A small autoregressive pixel model, trained from scratch.
Model: 20-pixel images, norm layernorm.
Rows from block 5 of a small autoregressive pixel model, named by matrix and row number. Rows with one number belong to one neuron. Each number is 200 + 40 x the weight over its row's rms, rounded and kept within 0 to 999. All counts start at 0.
Before each neuron's rows are labels from the 100 images, of 14976, where the neuron reaches its highest value: "responds to" is what is common among them. Only what is clearly more common there than usual is listed. The data: retinal OCT scans (Kermany 2017).
# fc1: MLP up (model.blocks.5.mlp.fc1.weight, 384x128), inputs 0-127
# fc2: MLP down (model.blocks.5.mlp.fc2.weight, 128x384, transposed), outputs 0-127

responds to: finding: choroidal neovascularization
fc1.123,255,86,255,230,227,262,207,244,181,191,187,323,156,189,182,273,230,196,255,246,284,162,223,250,218,149,263,195,201,248,250,173,258,204,205,183,214,194,266,244,204,171,181,227,177,162,155,212,241,213,169,196,170,192,164,198,207,199,205,239,130,215,249,207,256,142,239,225,210,209,217,142,145,177,138,205,229,188,144,179,164,177,167,188,172,219,180,260,185,211,270,178,140,183,160,241,265,208,221,183,152,216,169,182,233,237,132,206,127,265,213,184,197,147,168,111,227,194,181,196,204,114,223,180,210,200,226,222
fc2.123,256,181,173,242,229,218,294,123,144,174,253,175,126,175,240,191,197,250,146,171,129,168,129,259,252,239,198,207,146,141,119,223,231,175,205,193,157,99,182,189,153,146,260,261,225,189,256,206,193,274,247,163,202,248,199,278,221,168,172,233,175,229,149,214,206,274,246,234,218,174,219,184,176,251,196,148,218,146,197,163,241,189,216,228,178,181,197,206,161,225,245,215,262,134,225,200,206,214,232,213,233,194,210,155,166,165,183,135,206,149,198,254,153,229,191,238,200,158,145,179,221,204,156,241,155,187,247,197

responds to: finding: choroidal neovascularization
fc1.22,236,182,210,230,127,238,145,172,199,194,212,128,123,190,179,255,210,192,224,208,188,132,195,208,278,220,207,88,216,246,204,172,226,190,187,290,170,152,249,265,203,224,248,205,141,243,184,250,147,215,194,167,239,230,197,201,184,166,261,208,206,176,239,148,208,217,169,222,275,194,201,109,199,228,239,179,253,239,209,90,90,220,164,234,164,237,238,215,282,225,141,234,210,181,206,235,274,183,213,232,193,199,187,227,237,226,185,162,122,196,236,163,191,206,180,233,254,195,160,185,200,232,198,162,149,168,201,158
fc2.22,275,186,247,179,249,139,190,208,204,186,217,277,236,241,223,139,181,268,260,196,169,252,198,180,118,233,188,219,252,126,187,240,201,112,217,167,227,246,167,143,156,223,161,141,214,236,248,159,216,213,174,228,217,133,194,195,205,207,174,172,235,257,132,207,184,260,180,238,188,154,113,251,250,178,236,233,158,181,174,277,311,229,224,179,285,191,222,207,136,229,231,204,201,195,169,248,191,166,204,182,191,198,161,206,187,164,278,184,223,149,201,217,181,205,160,219,186,192,234,143,196,200,213,154,255,200,191,293

responds to: finding: diabetic macular edema
fc1.157,197,164,181,234,83,307,185,192,204,203,213,195,233,186,276,159,176,285,253,186,264,277,267,173,176,167,211,223,213,145,239,221,183,221,147,220,124,222,253,172,196,230,227,153,217,244,155,195,208,200,161,196,258,246,202,161,158,163,160,151,118,158,178,228,257,165,147,270,152,234,195,166,184,234,128,248,177,217,134,149,148,249,218,240,199,272,223,192,183,250,193,176,242,180,207,223,218,189,287,197,234,175,154,161,205,218,197,207,184,175,176,218,231,156,196,179,181,253,191,227,188,224,160,247,270,232,173,190
fc2.157,179,122,216,209,245,214,267,249,195,193,178,211,242,205,158,173,215,153,239,234,223,212,255,267,175,139,181,161,243,170,158,256,219,209,233,196,190,187,207,182,188,178,204,182,192,159,174,184,160,122,219,176,175,195,206,176,185,181,200,215,174,174,270,229,241,225,169,142,167,205,182,214,234,189,289,155,250,207,145,270,220,204,178,234,206,202,161,142,174,169,275,200,190,247,197,241,177,257,80,249,117,218,323,179,207,229,198,151,165,214,190,235,218,206,216,252,263,116,107,150,237,149,182,202,147,163,173,170

responds to: finding: choroidal neovascularization
fc1.46,215,286,216,232,167,167,207,194,207,149,244,192,229,269,215,358,205,163,160,259,184,220,308,217,269,149,214,184,255,218,217,225,183,208,163,232,169,199,211,280,190,150,208,256,127,166,254,197,154,179,204,141,186,231,152,164,265,258,258,248,241,195,186,185,230,153,233,143,275,225,213,160,199,218,218,193,234,212,214,216,172,157,121,225,205,193,154,227,254,159,185,210,200,204,127,157,221,245,222,228,187,242,208,214,241,238,196,171,224,248,184,200,198,190,161,190,152,226,267,153,197,173,200,139,232,147,212,184
fc2.46,235,144,247,192,262,147,170,197,258,191,189,245,179,242,197,196,154,211,196,212,190,217,201,207,192,324,217,264,165,173,250,203,146,153,213,136,200,190,221,206,168,187,253,248,162,223,208,216,202,117,258,228,237,162,228,217,128,137,166,223,206,235,200,205,205,270,270,206,237,120,158,260,225,173,197,223,226,189,212,192,253,194,149,148,232,157,223,188,142,254,195,263,190,202,233,237,241,198,131,236,182,188,221,209,261,189,203,184,161,188,195,272,217,235,159,222,143,155,126,249,222,218,171,201,206,155,173,337

responds to: finding: normal
fc1.62,214,235,186,251,167,282,173,208,187,239,129,142,197,158,219,176,222,212,267,176,169,290,205,176,207,136,167,251,153,172,185,236,175,239,233,211,133,149,228,163,215,256,261,157,171,261,249,217,188,193,156,229,206,349,235,158,221,240,145,128,213,109,225,176,160,249,240,121,212,217,268,173,276,244,228,205,157,200,157,204,231,203,234,206,193,214,224,190,229,238,140,176,245,243,210,212,211,139,213,186,190,201,207,185,178,164,215,201,215,146,212,232,237,204,209,221,191,188,243,198,197,224,83,210,230,205,178,228
fc2.62,151,223,229,195,195,195,236,158,240,259,217,220,188,160,219,212,209,199,84,174,219,177,101,144,233,268,298,164,189,163,176,161,252,238,177,220,160,244,258,187,210,234,209,258,162,276,140,226,191,142,236,145,178,160,240,213,213,217,209,223,197,156,195,281,246,174,195,199,195,235,176,200,116,186,237,175,254,171,220,243,112,292,242,221,192,204,206,206,153,200,177,231,135,179,196,187,178,260,199,169,161,166,208,155,189,171,247,268,177,198,228,214,187,235,218,237,211,164,161,170,205,241,194,250,102,138,164,182

responds to: finding: diabetic macular edema
fc1.305,91,157,161,192,223,150,168,231,157,243,199,229,261,195,164,201,174,178,176,188,164,253,123,179,199,193,249,172,155,234,146,251,255,194,176,216,202,220,242,205,196,234,134,183,212,269,263,206,220,231,155,150,233,231,203,243,150,266,209,264,224,167,164,143,181,189,222,221,218,239,185,189,177,250,216,217,202,220,196,138,139,209,124,222,171,182,201,177,171,214,169,154,163,253,123,275,287,157,171,198,193,226,193,220,246,203,202,208,211,326,217,202,140,274,207,194,217,179,235,249,234,151,255,152,218,209,151,129
fc2.305,386,154,161,204,145,237,200,156,192,191,193,182,209,197,200,197,220,258,202,161,175,237,158,161,202,207,239,166,213,196,230,236,167,178,194,178,219,212,159,202,184,163,220,183,166,210,153,232,213,167,215,182,104,167,221,194,147,165,208,243,181,140,205,227,244,122,212,204,189,216,184,253,177,129,188,211,206,159,197,153,271,246,199,202,205,172,286,206,234,107,196,170,245,230,176,218,208,147,246,169,286,168,153,159,195,220,138,234,196,146,156,218,284,194,280,143,176,186,166,222,168,228,273,231,247,204,206,201

responds to: finding: normal
fc1.319,243,197,190,257,238,196,125,230,208,197,228,176,235,237,251,282,200,113,236,260,219,163,208,176,226,142,168,182,237,212,262,208,197,236,215,220,225,264,284,168,192,225,186,187,131,273,234,170,121,149,230,168,235,189,166,255,219,177,136,236,209,198,175,177,228,208,177,145,174,209,212,107,193,194,177,152,198,259,186,192,207,203,175,247,195,181,190,180,217,223,203,170,199,203,202,200,213,159,193,143,239,249,250,154,255,236,205,220,235,308,218,275,200,196,129,212,218,276,235,150,173,141,214,162,257,100,146,215
fc2.319,170,220,240,190,186,193,191,199,151,171,224,229,182,208,179,142,189,174,174,222,188,250,280,207,187,190,96,218,120,194,219,198,195,210,161,263,197,154,191,209,236,219,189,145,209,202,256,224,222,269,176,165,184,142,243,221,102,236,266,203,172,187,302,262,218,148,136,214,103,178,134,247,215,127,171,210,244,209,233,222,241,144,230,191,258,191,218,246,230,203,123,237,233,211,148,265,202,266,148,227,192,189,146,204,216,219,156,210,162,175,158,150,231,204,186,219,226,190,217,221,303,258,244,195,167,213,179,229

responds to: finding: diabetic macular edema
fc1.264,235,140,300,262,179,205,210,134,210,189,158,227,221,222,151,194,167,212,299,233,242,308,247,198,139,156,228,175,224,248,253,131,259,201,238,268,154,142,165,255,183,208,205,279,174,169,237,241,221,306,153,257,169,214,204,225,189,224,246,196,179,171,191,159,163,129,175,204,218,231,199,208,199,232,137,221,199,243,218,168,213,182,165,217,188,145,163,134,202,200,202,245,187,204,157,246,152,194,265,196,158,204,208,237,140,232,189,187,122,225,194,195,140,202,226,184,184,183,151,253,209,229,236,178,188,259,207,248
fc2.264,144,149,145,171,289,252,211,223,171,253,181,215,177,206,208,151,252,106,205,197,180,166,147,221,189,255,125,121,249,196,217,223,158,167,162,179,184,236,214,216,207,215,214,147,163,285,226,238,210,137,180,127,173,209,238,238,139,252,217,187,234,215,200,150,180,221,81,195,216,147,233,209,155,135,179,215,160,217,154,222,219,210,244,178,236,228,129,134,219,184,249,175,167,210,227,241,181,211,223,165,256,201,176,255,267,169,232,194,218,260,232,235,168,161,165,218,289,224,225,219,246,194,208,192,157,130,195,179

responds to: finding: diabetic macular edema
fc1.361,191,252,255,219,252,160,222,285,243,251,164,229,231,155,160,226,200,204,255,125,215,179,189,209,224,230,115,238,197,266,308,215,209,187,154,211,175,109,208,233,186,178,218,251,193,229,233,188,207,208,185,210,101,204,156,178,173,177,253,171,178,151,236,151,195,179,208,210,192,176,226,141,233,197,221,145,236,230,211,187,146,157,151,276,176,173,198,161,256,261,136,226,181,218,147,170,206,173,203,208,242,206,217,238,231,206,220,259,173,210,240,168,282,251,67,194,225,261,160,223,207,186,233,205,147,171,211,224
fc2.361,258,209,153,156,229,141,116,160,230,204,250,289,214,233,209,206,177,222,162,269,177,203,242,143,156,183,268,188,218,137,168,209,212,174,290,209,248,243,152,202,234,231,210,237,207,198,197,181,153,162,134,223,164,202,208,160,221,218,144,226,233,236,166,168,148,213,285,232,226,157,114,176,203,195,230,187,160,207,129,278,242,195,182,210,180,211,227,276,142,159,255,206,287,264,195,203,150,152,178,164,173,135,211,204,164,145,155,157,253,141,167,171,198,227,186,148,185,240,245,219,227,221,182,229,245,230,222,197

responds to: finding: diabetic macular edema
fc1.369,244,163,206,219,152,246,199,262,236,207,136,143,156,199,218,260,207,181,279,194,199,209,221,235,254,204,236,171,175,235,253,194,276,199,223,251,214,220,214,96,171,187,257,176,122,225,280,189,216,221,218,202,263,174,141,124,185,170,202,216,217,176,156,221,194,219,193,148,212,203,177,212,231,224,183,262,264,233,191,125,180,156,189,218,219,245,200,174,271,280,167,169,186,221,193,250,283,181,207,175,78,164,168,192,245,283,215,129,183,231,156,203,181,237,196,197,178,173,172,229,196,137,196,181,173,125,174,213
fc2.369,230,144,208,189,216,147,188,179,252,184,236,192,261,155,149,243,180,209,276,163,172,195,238,256,204,167,168,253,224,263,155,170,156,180,189,193,283,190,219,169,129,169,206,172,215,143,180,196,220,185,208,197,118,213,205,171,222,239,194,252,153,178,268,219,202,199,179,120,141,242,173,177,109,173,239,165,230,242,184,159,231,140,219,180,240,193,227,256,200,228,198,127,202,189,230,260,240,193,202,156,174,295,282,221,185,169,182,170,235,109,261,231,233,178,208,185,278,249,193,207,216,183,275,245,235,234,273,208

responds to: finding: normal
fc1.261,220,201,200,217,173,201,139,252,186,146,142,154,228,177,220,192,219,202,240,269,209,243,168,246,196,125,159,219,148,121,294,205,180,223,241,243,142,236,245,170,137,235,190,141,210,250,243,234,153,102,195,196,187,203,222,229,188,180,155,245,191,120,219,160,213,218,217,156,101,189,257,192,228,172,227,146,203,233,196,192,170,157,170,228,170,168,191,173,200,283,197,202,244,201,145,234,215,149,173,164,227,207,204,224,196,204,234,229,195,171,222,252,146,210,162,177,199,309,276,173,238,223,189,153,300,154,210,241
fc2.261,114,154,189,173,210,158,180,201,244,253,196,224,190,235,149,148,214,152,231,283,142,198,247,216,207,238,204,198,183,149,236,196,174,156,187,245,226,205,162,196,224,241,156,153,154,236,248,237,192,258,147,133,140,108,182,198,186,247,128,156,145,227,263,308,215,259,207,239,161,222,206,149,129,139,213,194,176,193,210,219,225,229,245,184,271,236,156,243,237,232,208,245,196,167,209,157,159,214,234,274,184,254,168,241,223,246,204,214,222,236,196,156,284,151,165,157,227,176,241,170,217,217,224,225,183,172,144,175

responds to: finding: choroidal neovascularization
fc1.30,220,184,249,222,250,164,129,193,229,297,178,203,178,127,203,225,206,235,165,177,162,257,146,165,189,233,258,181,212,93,134,219,248,254,168,239,179,117,146,147,183,200,134,154,196,241,252,259,233,279,173,210,213,188,146,220,217,178,215,177,211,200,218,164,183,236,214,222,201,234,105,166,132,239,173,234,187,257,180,108,203,212,213,204,210,239,208,208,222,194,178,183,197,206,179,305,249,202,198,254,123,266,190,216,169,189,211,226,215,215,245,226,177,292,166,153,197,195,244,149,223,198,218,200,206,198,144,219
fc2.30,179,186,223,128,145,200,246,222,144,189,239,271,169,173,211,203,196,141,177,290,228,176,238,182,200,251,201,156,147,251,220,198,178,192,218,202,121,229,155,212,216,177,317,215,237,194,177,163,204,200,214,193,128,238,205,187,120,229,253,167,221,138,227,297,184,179,243,193,209,201,242,277,181,193,183,190,208,113,187,175,156,220,164,189,198,187,269,271,200,181,227,158,160,228,230,146,207,175,148,123,232,169,220,205,200,248,176,152,185,222,184,166,227,124,248,250,146,213,249,302,201,166,209,153,181,186,223,236

responds to: finding: diabetic macular edema
fc1.347,155,186,215,228,230,252,233,166,143,253,206,200,182,182,260,273,211,162,250,175,191,175,234,152,223,210,158,105,270,268,191,155,215,145,243,264,174,169,141,171,234,141,229,254,236,224,260,255,257,215,209,170,164,250,203,289,211,288,145,165,195,187,237,202,182,152,196,256,169,213,240,161,244,228,143,222,183,191,206,183,178,210,211,151,148,206,140,169,191,196,143,225,154,158,163,265,208,159,166,166,211,218,212,269,192,201,201,159,230,188,212,126,153,160,117,173,276,219,185,240,253,246,227,228,175,213,188,227
fc2.347,185,246,195,201,190,213,154,172,277,299,272,170,199,200,205,155,143,188,124,235,213,180,121,215,281,259,216,223,153,157,153,113,189,188,256,139,194,178,241,176,236,194,134,215,163,221,251,183,158,192,175,189,181,209,221,261,261,251,148,238,240,198,218,189,218,187,231,179,249,156,165,162,197,238,202,184,218,186,181,199,187,166,234,196,236,165,179,258,249,156,164,201,274,210,181,222,133,179,275,235,300,183,138,171,183,152,184,263,184,162,235,263,159,249,213,235,263,196,205,234,203,191,213,178,265,248,187,152

responds to: finding: diabetic macular edema
fc1.371,257,162,200,213,196,225,147,149,170,232,213,150,214,225,238,289,219,160,207,208,150,111,187,246,216,188,241,109,178,188,241,207,257,189,197,250,153,187,180,283,207,170,183,219,228,222,210,191,135,203,150,161,289,249,255,172,194,206,189,195,129,181,206,127,216,163,202,250,104,261,186,132,182,305,203,258,192,149,166,144,203,245,259,248,161,189,186,218,196,230,191,245,237,198,230,187,195,176,217,209,176,190,236,279,161,232,248,168,155,179,151,199,199,179,187,158,280,174,149,159,205,233,209,203,133,220,213,225
fc2.371,222,242,254,202,232,253,208,198,262,241,194,231,208,194,193,180,211,285,221,205,230,233,189,210,276,249,161,222,180,203,241,201,138,204,196,154,162,200,141,191,109,204,206,184,193,168,183,174,245,296,225,292,212,145,230,191,171,202,149,196,210,252,121,248,157,183,204,124,209,136,223,175,211,193,257,201,216,209,131,174,291,223,231,155,212,188,183,232,214,194,212,189,217,167,242,151,204,217,192,284,295,192,217,202,165,198,239,233,261,145,211,124,209,142,141,130,190,258,213,225,162,217,167,161,283,182,192,254

responds to: finding: normal
fc1.11,62,216,273,174,181,163,207,246,257,180,176,191,176,226,188,243,227,147,279,259,238,205,187,177,130,245,177,194,177,251,191,161,194,199,269,205,218,196,206,130,227,271,187,192,155,231,260,210,219,186,167,198,121,256,107,99,232,207,165,224,149,230,186,218,225,234,133,234,208,227,191,216,146,202,149,209,159,270,183,191,209,152,223,241,221,174,223,163,200,235,248,194,228,265,264,241,151,198,212,176,145,208,253,225,179,194,229,209,186,223,248,220,186,179,181,195,256,285,230,253,187,186,217,237,221,254,148,187
fc2.11,220,142,158,203,236,254,165,228,240,167,215,216,135,141,146,242,176,251,296,231,156,222,215,189,165,208,224,235,227,199,163,204,263,229,150,174,268,204,183,235,128,227,232,158,240,188,160,187,177,209,233,269,259,147,193,129,150,155,169,230,194,207,177,196,255,181,177,192,237,256,213,272,234,236,205,195,169,178,153,181,249,249,148,193,229,142,243,178,260,176,144,215,217,151,176,205,231,262,217,208,263,186,150,240,188,181,188,281,249,214,144,140,236,223,171,297,126,144,206,187,210,246,201,169,151,167,231,226

responds to: finding: diabetic macular edema
fc1.148,179,164,179,153,173,196,170,212,163,185,197,194,180,200,184,212,146,187,270,214,148,207,216,278,202,170,139,199,217,173,212,226,230,234,192,184,167,209,243,160,180,156,215,231,164,188,302,168,223,246,175,138,186,260,173,284,225,195,164,217,224,213,214,238,150,204,198,200,179,249,186,131,230,223,169,228,189,195,128,164,211,155,253,174,179,187,136,227,216,216,157,254,196,175,213,165,238,140,146,239,178,206,298,246,218,179,311,197,117,279,207,194,249,185,176,182,265,203,156,125,216,149,121,162,135,148,154,269
fc2.148,197,236,112,178,124,210,197,200,251,231,235,186,304,230,179,234,128,185,184,203,246,148,140,216,164,226,179,190,166,204,184,218,135,244,226,160,245,240,207,234,253,166,230,171,204,183,117,201,233,127,165,210,212,133,193,194,189,177,209,228,271,172,178,176,219,193,231,171,214,192,119,225,179,200,210,250,114,165,157,188,129,206,167,178,203,165,241,161,181,135,141,208,194,242,238,251,199,215,245,140,243,149,225,208,131,165,182,232,222,229,234,144,226,252,271,170,223,253,149,112,158,163,218,191,257,227,177,247

responds to: finding: normal
fc1.328,182,237,245,273,241,266,182,238,158,174,191,254,252,213,172,129,252,132,191,173,187,205,226,202,124,185,213,167,256,180,147,204,216,176,240,239,162,199,168,243,227,233,270,236,227,173,223,207,185,225,171,190,208,288,247,194,161,245,175,159,231,61,197,160,129,190,178,260,231,200,145,169,201,183,174,238,154,217,236,246,161,203,220,214,194,236,164,204,138,222,171,173,243,174,191,239,234,138,211,187,190,192,259,259,175,164,263,178,210,254,247,179,209,219,116,186,282,135,136,248,185,194,138,208,233,194,230,207
fc2.328,271,214,244,178,249,150,225,196,229,175,313,217,175,230,200,229,179,174,247,162,204,173,165,231,281,195,162,204,157,172,159,176,205,187,192,135,190,133,243,205,157,231,116,150,186,226,228,176,220,168,145,197,168,208,209,209,217,158,240,246,235,256,113,194,221,193,183,148,265,217,236,241,192,191,246,214,156,165,149,222,210,232,160,231,218,190,220,186,290,194,300,238,192,159,113,221,168,211,269,230,227,226,210,157,214,161,246,200,188,168,193,197,130,191,223,252,189,277,215,253,158,207,173,186,108,196,249,273

responds to: finding: choroidal neovascularization
fc1.232,217,179,265,228,189,256,214,118,192,216,175,215,280,236,188,205,236,224,218,180,224,246,226,210,208,112,137,223,199,233,211,154,214,251,170,254,179,216,132,191,223,194,189,230,206,124,245,202,134,248,134,199,197,324,191,171,264,176,179,131,179,224,126,173,222,172,196,218,191,215,212,185,240,206,112,284,200,230,168,159,190,229,208,217,188,231,175,163,223,166,215,168,156,239,119,233,213,172,168,199,123,260,168,232,153,184,169,175,191,263,203,143,231,173,223,135,173,249,141,275,195,211,234,234,234,261,221,206
fc2.232,205,204,194,205,201,235,229,280,180,194,165,165,200,247,183,211,259,65,219,149,264,189,162,207,209,205,263,165,209,224,217,202,193,216,203,196,232,203,176,195,222,169,259,173,165,300,258,151,216,139,212,146,243,105,182,188,264,246,213,233,202,185,254,166,160,215,186,201,249,169,115,224,261,164,220,185,238,244,182,203,202,190,257,201,253,252,187,163,188,269,193,133,187,209,241,225,161,214,101,202,123,237,199,196,192,179,120,198,198,143,168,164,227,202,168,193,201,189,194,112,238,195,185,240,163,191,127,144

responds to: finding: diabetic macular edema
fc1.234,255,195,242,243,165,187,222,150,165,210,152,199,217,156,159,214,232,98,175,205,222,197,220,189,250,216,223,139,224,184,175,208,184,189,217,257,173,193,185,250,227,251,207,198,179,204,185,186,144,194,154,126,317,215,241,249,172,189,162,150,181,126,277,180,215,254,261,301,148,194,124,151,234,204,172,177,227,166,222,187,174,228,175,211,232,184,176,235,214,207,173,145,200,202,193,231,205,218,244,166,147,232,208,232,188,192,231,182,123,259,169,233,182,191,174,202,340,180,97,181,246,219,157,215,251,192,254,208
fc2.234,247,161,208,206,175,134,160,205,225,234,245,235,145,192,202,252,248,285,223,199,213,190,246,203,219,200,76,233,182,242,176,191,185,158,236,161,221,173,182,191,177,126,215,200,211,232,260,141,240,233,116,284,188,188,204,209,211,173,207,193,188,212,71,134,181,132,114,216,204,135,243,233,157,195,182,202,127,185,217,178,217,211,189,179,185,195,276,187,220,184,252,249,208,145,223,177,242,218,254,211,241,141,163,197,203,153,241,206,185,222,188,223,144,174,168,204,142,228,150,251,217,183,178,104,221,154,225,232

responds to: finding: diabetic macular edema
fc1.154,242,161,227,249,229,194,110,211,165,239,191,192,204,227,239,256,204,204,236,160,149,136,221,207,223,209,167,112,196,146,207,295,296,177,260,263,258,120,169,129,180,199,246,189,170,224,223,166,232,231,236,205,222,260,195,235,186,193,222,226,276,151,161,181,121,173,195,209,208,208,135,204,199,220,207,210,228,227,173,140,210,178,210,133,155,198,141,209,138,265,138,222,218,136,136,255,218,201,149,133,181,218,194,220,234,188,234,234,178,227,231,162,147,186,121,241,216,190,267,253,195,189,195,242,180,177,194,177
fc2.154,225,174,182,195,251,148,219,213,263,214,217,239,197,265,171,164,275,135,202,134,213,178,214,215,183,229,193,184,252,227,215,156,168,189,221,156,195,169,224,231,185,277,105,268,211,177,168,173,207,192,166,191,105,188,185,176,168,235,216,274,237,187,232,266,233,260,150,170,158,221,126,217,245,222,203,165,220,144,136,126,200,94,201,186,203,148,246,230,195,231,153,258,167,167,110,251,216,207,213,234,197,228,198,206,228,191,188,181,203,150,253,247,186,208,267,120,272,238,133,201,177,160,200,185,164,198,242,213

responds to: finding: diabetic macular edema
fc1.49,225,189,287,201,249,200,103,259,165,204,164,180,229,203,169,259,203,170,258,120,201,217,247,234,174,230,108,172,212,203,259,231,196,172,199,201,200,117,169,184,222,214,227,189,138,256,298,147,232,208,163,219,164,233,193,256,219,171,261,212,239,173,152,207,140,160,206,236,282,211,248,239,236,197,214,170,157,223,131,189,174,184,195,227,173,213,202,178,203,240,141,234,156,205,229,261,226,166,192,145,166,260,180,152,253,185,210,223,173,204,177,134,198,174,106,169,266,229,137,194,140,209,173,265,179,171,190,237
fc2.49,179,221,214,212,209,181,193,243,237,176,214,206,298,309,169,202,192,87,141,209,218,228,194,194,234,194,267,203,225,191,216,143,76,225,247,150,258,196,245,186,193,184,213,240,227,163,166,211,187,156,203,166,180,221,202,169,197,239,205,241,291,159,153,281,159,252,228,187,240,171,161,180,230,235,221,190,279,178,206,199,222,182,181,130,176,187,204,211,107,166,209,165,181,229,209,149,169,214,152,200,191,156,177,201,221,176,154,204,163,159,199,237,159,190,199,147,229,176,170,269,238,202,180,263,329,206,202,166

responds to: finding: choroidal neovascularization
fc1.132,226,188,226,206,169,203,192,232,185,196,211,193,201,216,306,138,222,174,226,196,212,209,233,198,230,176,269,195,177,229,223,263,221,241,248,209,144,219,223,115,185,253,221,167,137,244,284,125,157,234,241,212,207,246,174,194,233,232,212,213,221,200,195,143,282,265,163,170,174,230,205,243,144,192,155,200,226,241,165,136,170,187,242,171,214,200,162,203,207,322,195,214,178,230,194,250,246,202,152,197,85,224,157,222,249,260,243,228,163,189,177,202,202,243,207,155,211,217,140,253,239,130,163,96,226,213,153,208
fc2.132,127,207,169,188,164,230,233,267,215,206,134,231,214,177,121,256,150,177,223,151,207,230,244,268,176,221,223,205,191,128,211,213,163,155,204,209,220,215,153,169,169,193,236,211,202,186,162,268,214,203,226,128,166,183,251,203,234,183,191,195,156,135,235,236,237,85,234,205,149,246,191,199,216,192,215,213,230,199,163,124,252,125,173,230,243,200,246,244,125,253,214,223,164,164,247,236,282,171,172,193,216,222,247,232,163,203,188,136,188,90,215,207,273,247,212,224,210,148,119,136,190,222,223,212,251,170,218,213

responds to: finding: choroidal neovascularization
fc1.108,152,223,248,275,176,258,252,246,184,185,248,196,228,165,186,201,275,139,209,271,175,184,285,151,224,184,146,141,186,169,194,265,256,216,157,240,203,201,194,229,200,164,250,206,251,227,217,269,137,210,167,186,256,183,261,189,170,214,172,137,101,203,207,235,225,238,214,209,226,273,241,186,243,182,246,191,187,205,185,249,205,178,193,192,117,216,218,223,209,227,164,307,177,164,203,202,202,165,161,222,198,210,161,258,198,231,242,246,263,213,269,203,212,167,222,152,209,210,116,163,236,114,171,160,180,157,236,247
fc2.108,188,232,210,208,189,246,186,160,204,209,215,138,134,240,190,208,255,252,134,172,226,183,208,196,253,183,227,225,184,210,202,261,220,179,243,168,206,233,166,153,172,198,131,219,141,234,202,151,176,137,191,231,242,222,286,209,250,206,291,229,232,177,253,206,153,127,281,212,181,234,93,151,180,272,161,236,206,192,235,172,197,115,174,149,177,242,177,206,201,140,246,182,193,244,134,150,255,262,246,250,215,242,126,237,196,234,232,163,184,195,161,191,189,267,242,197,199,216,240,239,146,221,127,232,180,182,175,168

responds to: finding: diabetic macular edema
fc1.344,295,148,194,218,222,244,90,248,263,237,175,173,263,190,183,243,241,190,164,218,168,195,184,189,175,196,174,202,216,151,220,158,247,245,219,202,175,194,271,134,178,271,251,119,185,240,159,211,237,173,242,196,191,200,219,169,238,203,154,158,138,134,233,234,172,216,103,202,160,165,163,104,128,224,210,180,177,189,211,203,122,193,181,258,213,183,188,161,236,198,205,175,210,195,200,218,236,153,218,244,179,193,199,237,233,243,174,245,224,157,241,225,247,245,191,238,221,166,216,122,216,200,181,218,305,111,224,221
fc2.344,185,235,212,150,154,161,203,190,126,202,188,191,167,218,211,213,212,183,256,211,230,205,133,175,125,147,160,214,137,266,246,268,161,248,175,187,220,207,127,255,191,149,201,169,201,143,260,171,120,193,230,193,236,178,199,255,285,154,172,201,149,220,118,130,221,279,209,238,203,200,228,255,188,201,198,211,143,214,142,209,236,179,212,216,209,209,207,225,194,227,167,174,195,208,154,254,234,227,198,179,209,219,191,170,237,197,206,77,220,189,198,157,249,156,205,143,171,313,251,218,225,244,260,245,212,217,117,179

responds to: finding: normal
fc1.364,206,138,155,208,183,216,190,183,193,136,212,178,252,179,215,190,228,256,204,196,159,202,269,188,171,115,198,173,281,224,216,229,160,197,242,191,193,160,270,244,169,182,206,204,159,212,292,226,258,236,49,119,279,268,154,197,192,199,219,184,238,197,245,195,145,230,168,155,235,228,230,233,157,228,188,199,184,203,133,233,219,116,261,205,154,213,189,113,193,161,203,258,275,176,231,194,216,204,113,193,194,188,187,272,170,169,205,199,229,172,254,228,236,184,240,182,171,245,186,150,202,215,194,238,168,171,184,207
fc2.364,161,268,157,189,228,157,133,262,205,187,168,129,248,219,203,196,170,180,139,227,265,176,207,214,171,217,274,204,177,138,167,188,186,224,153,155,121,282,173,194,255,167,237,179,196,224,242,237,236,221,189,278,160,187,153,306,196,273,186,191,252,194,103,124,181,183,219,245,215,220,215,157,210,228,252,161,203,221,182,161,210,222,181,204,153,188,214,181,164,177,166,154,223,225,182,249,205,183,197,156,258,194,195,135,159,210,187,186,187,198,232,202,266,161,156,264,208,302,209,142,220,243,170,242,167,247,269,222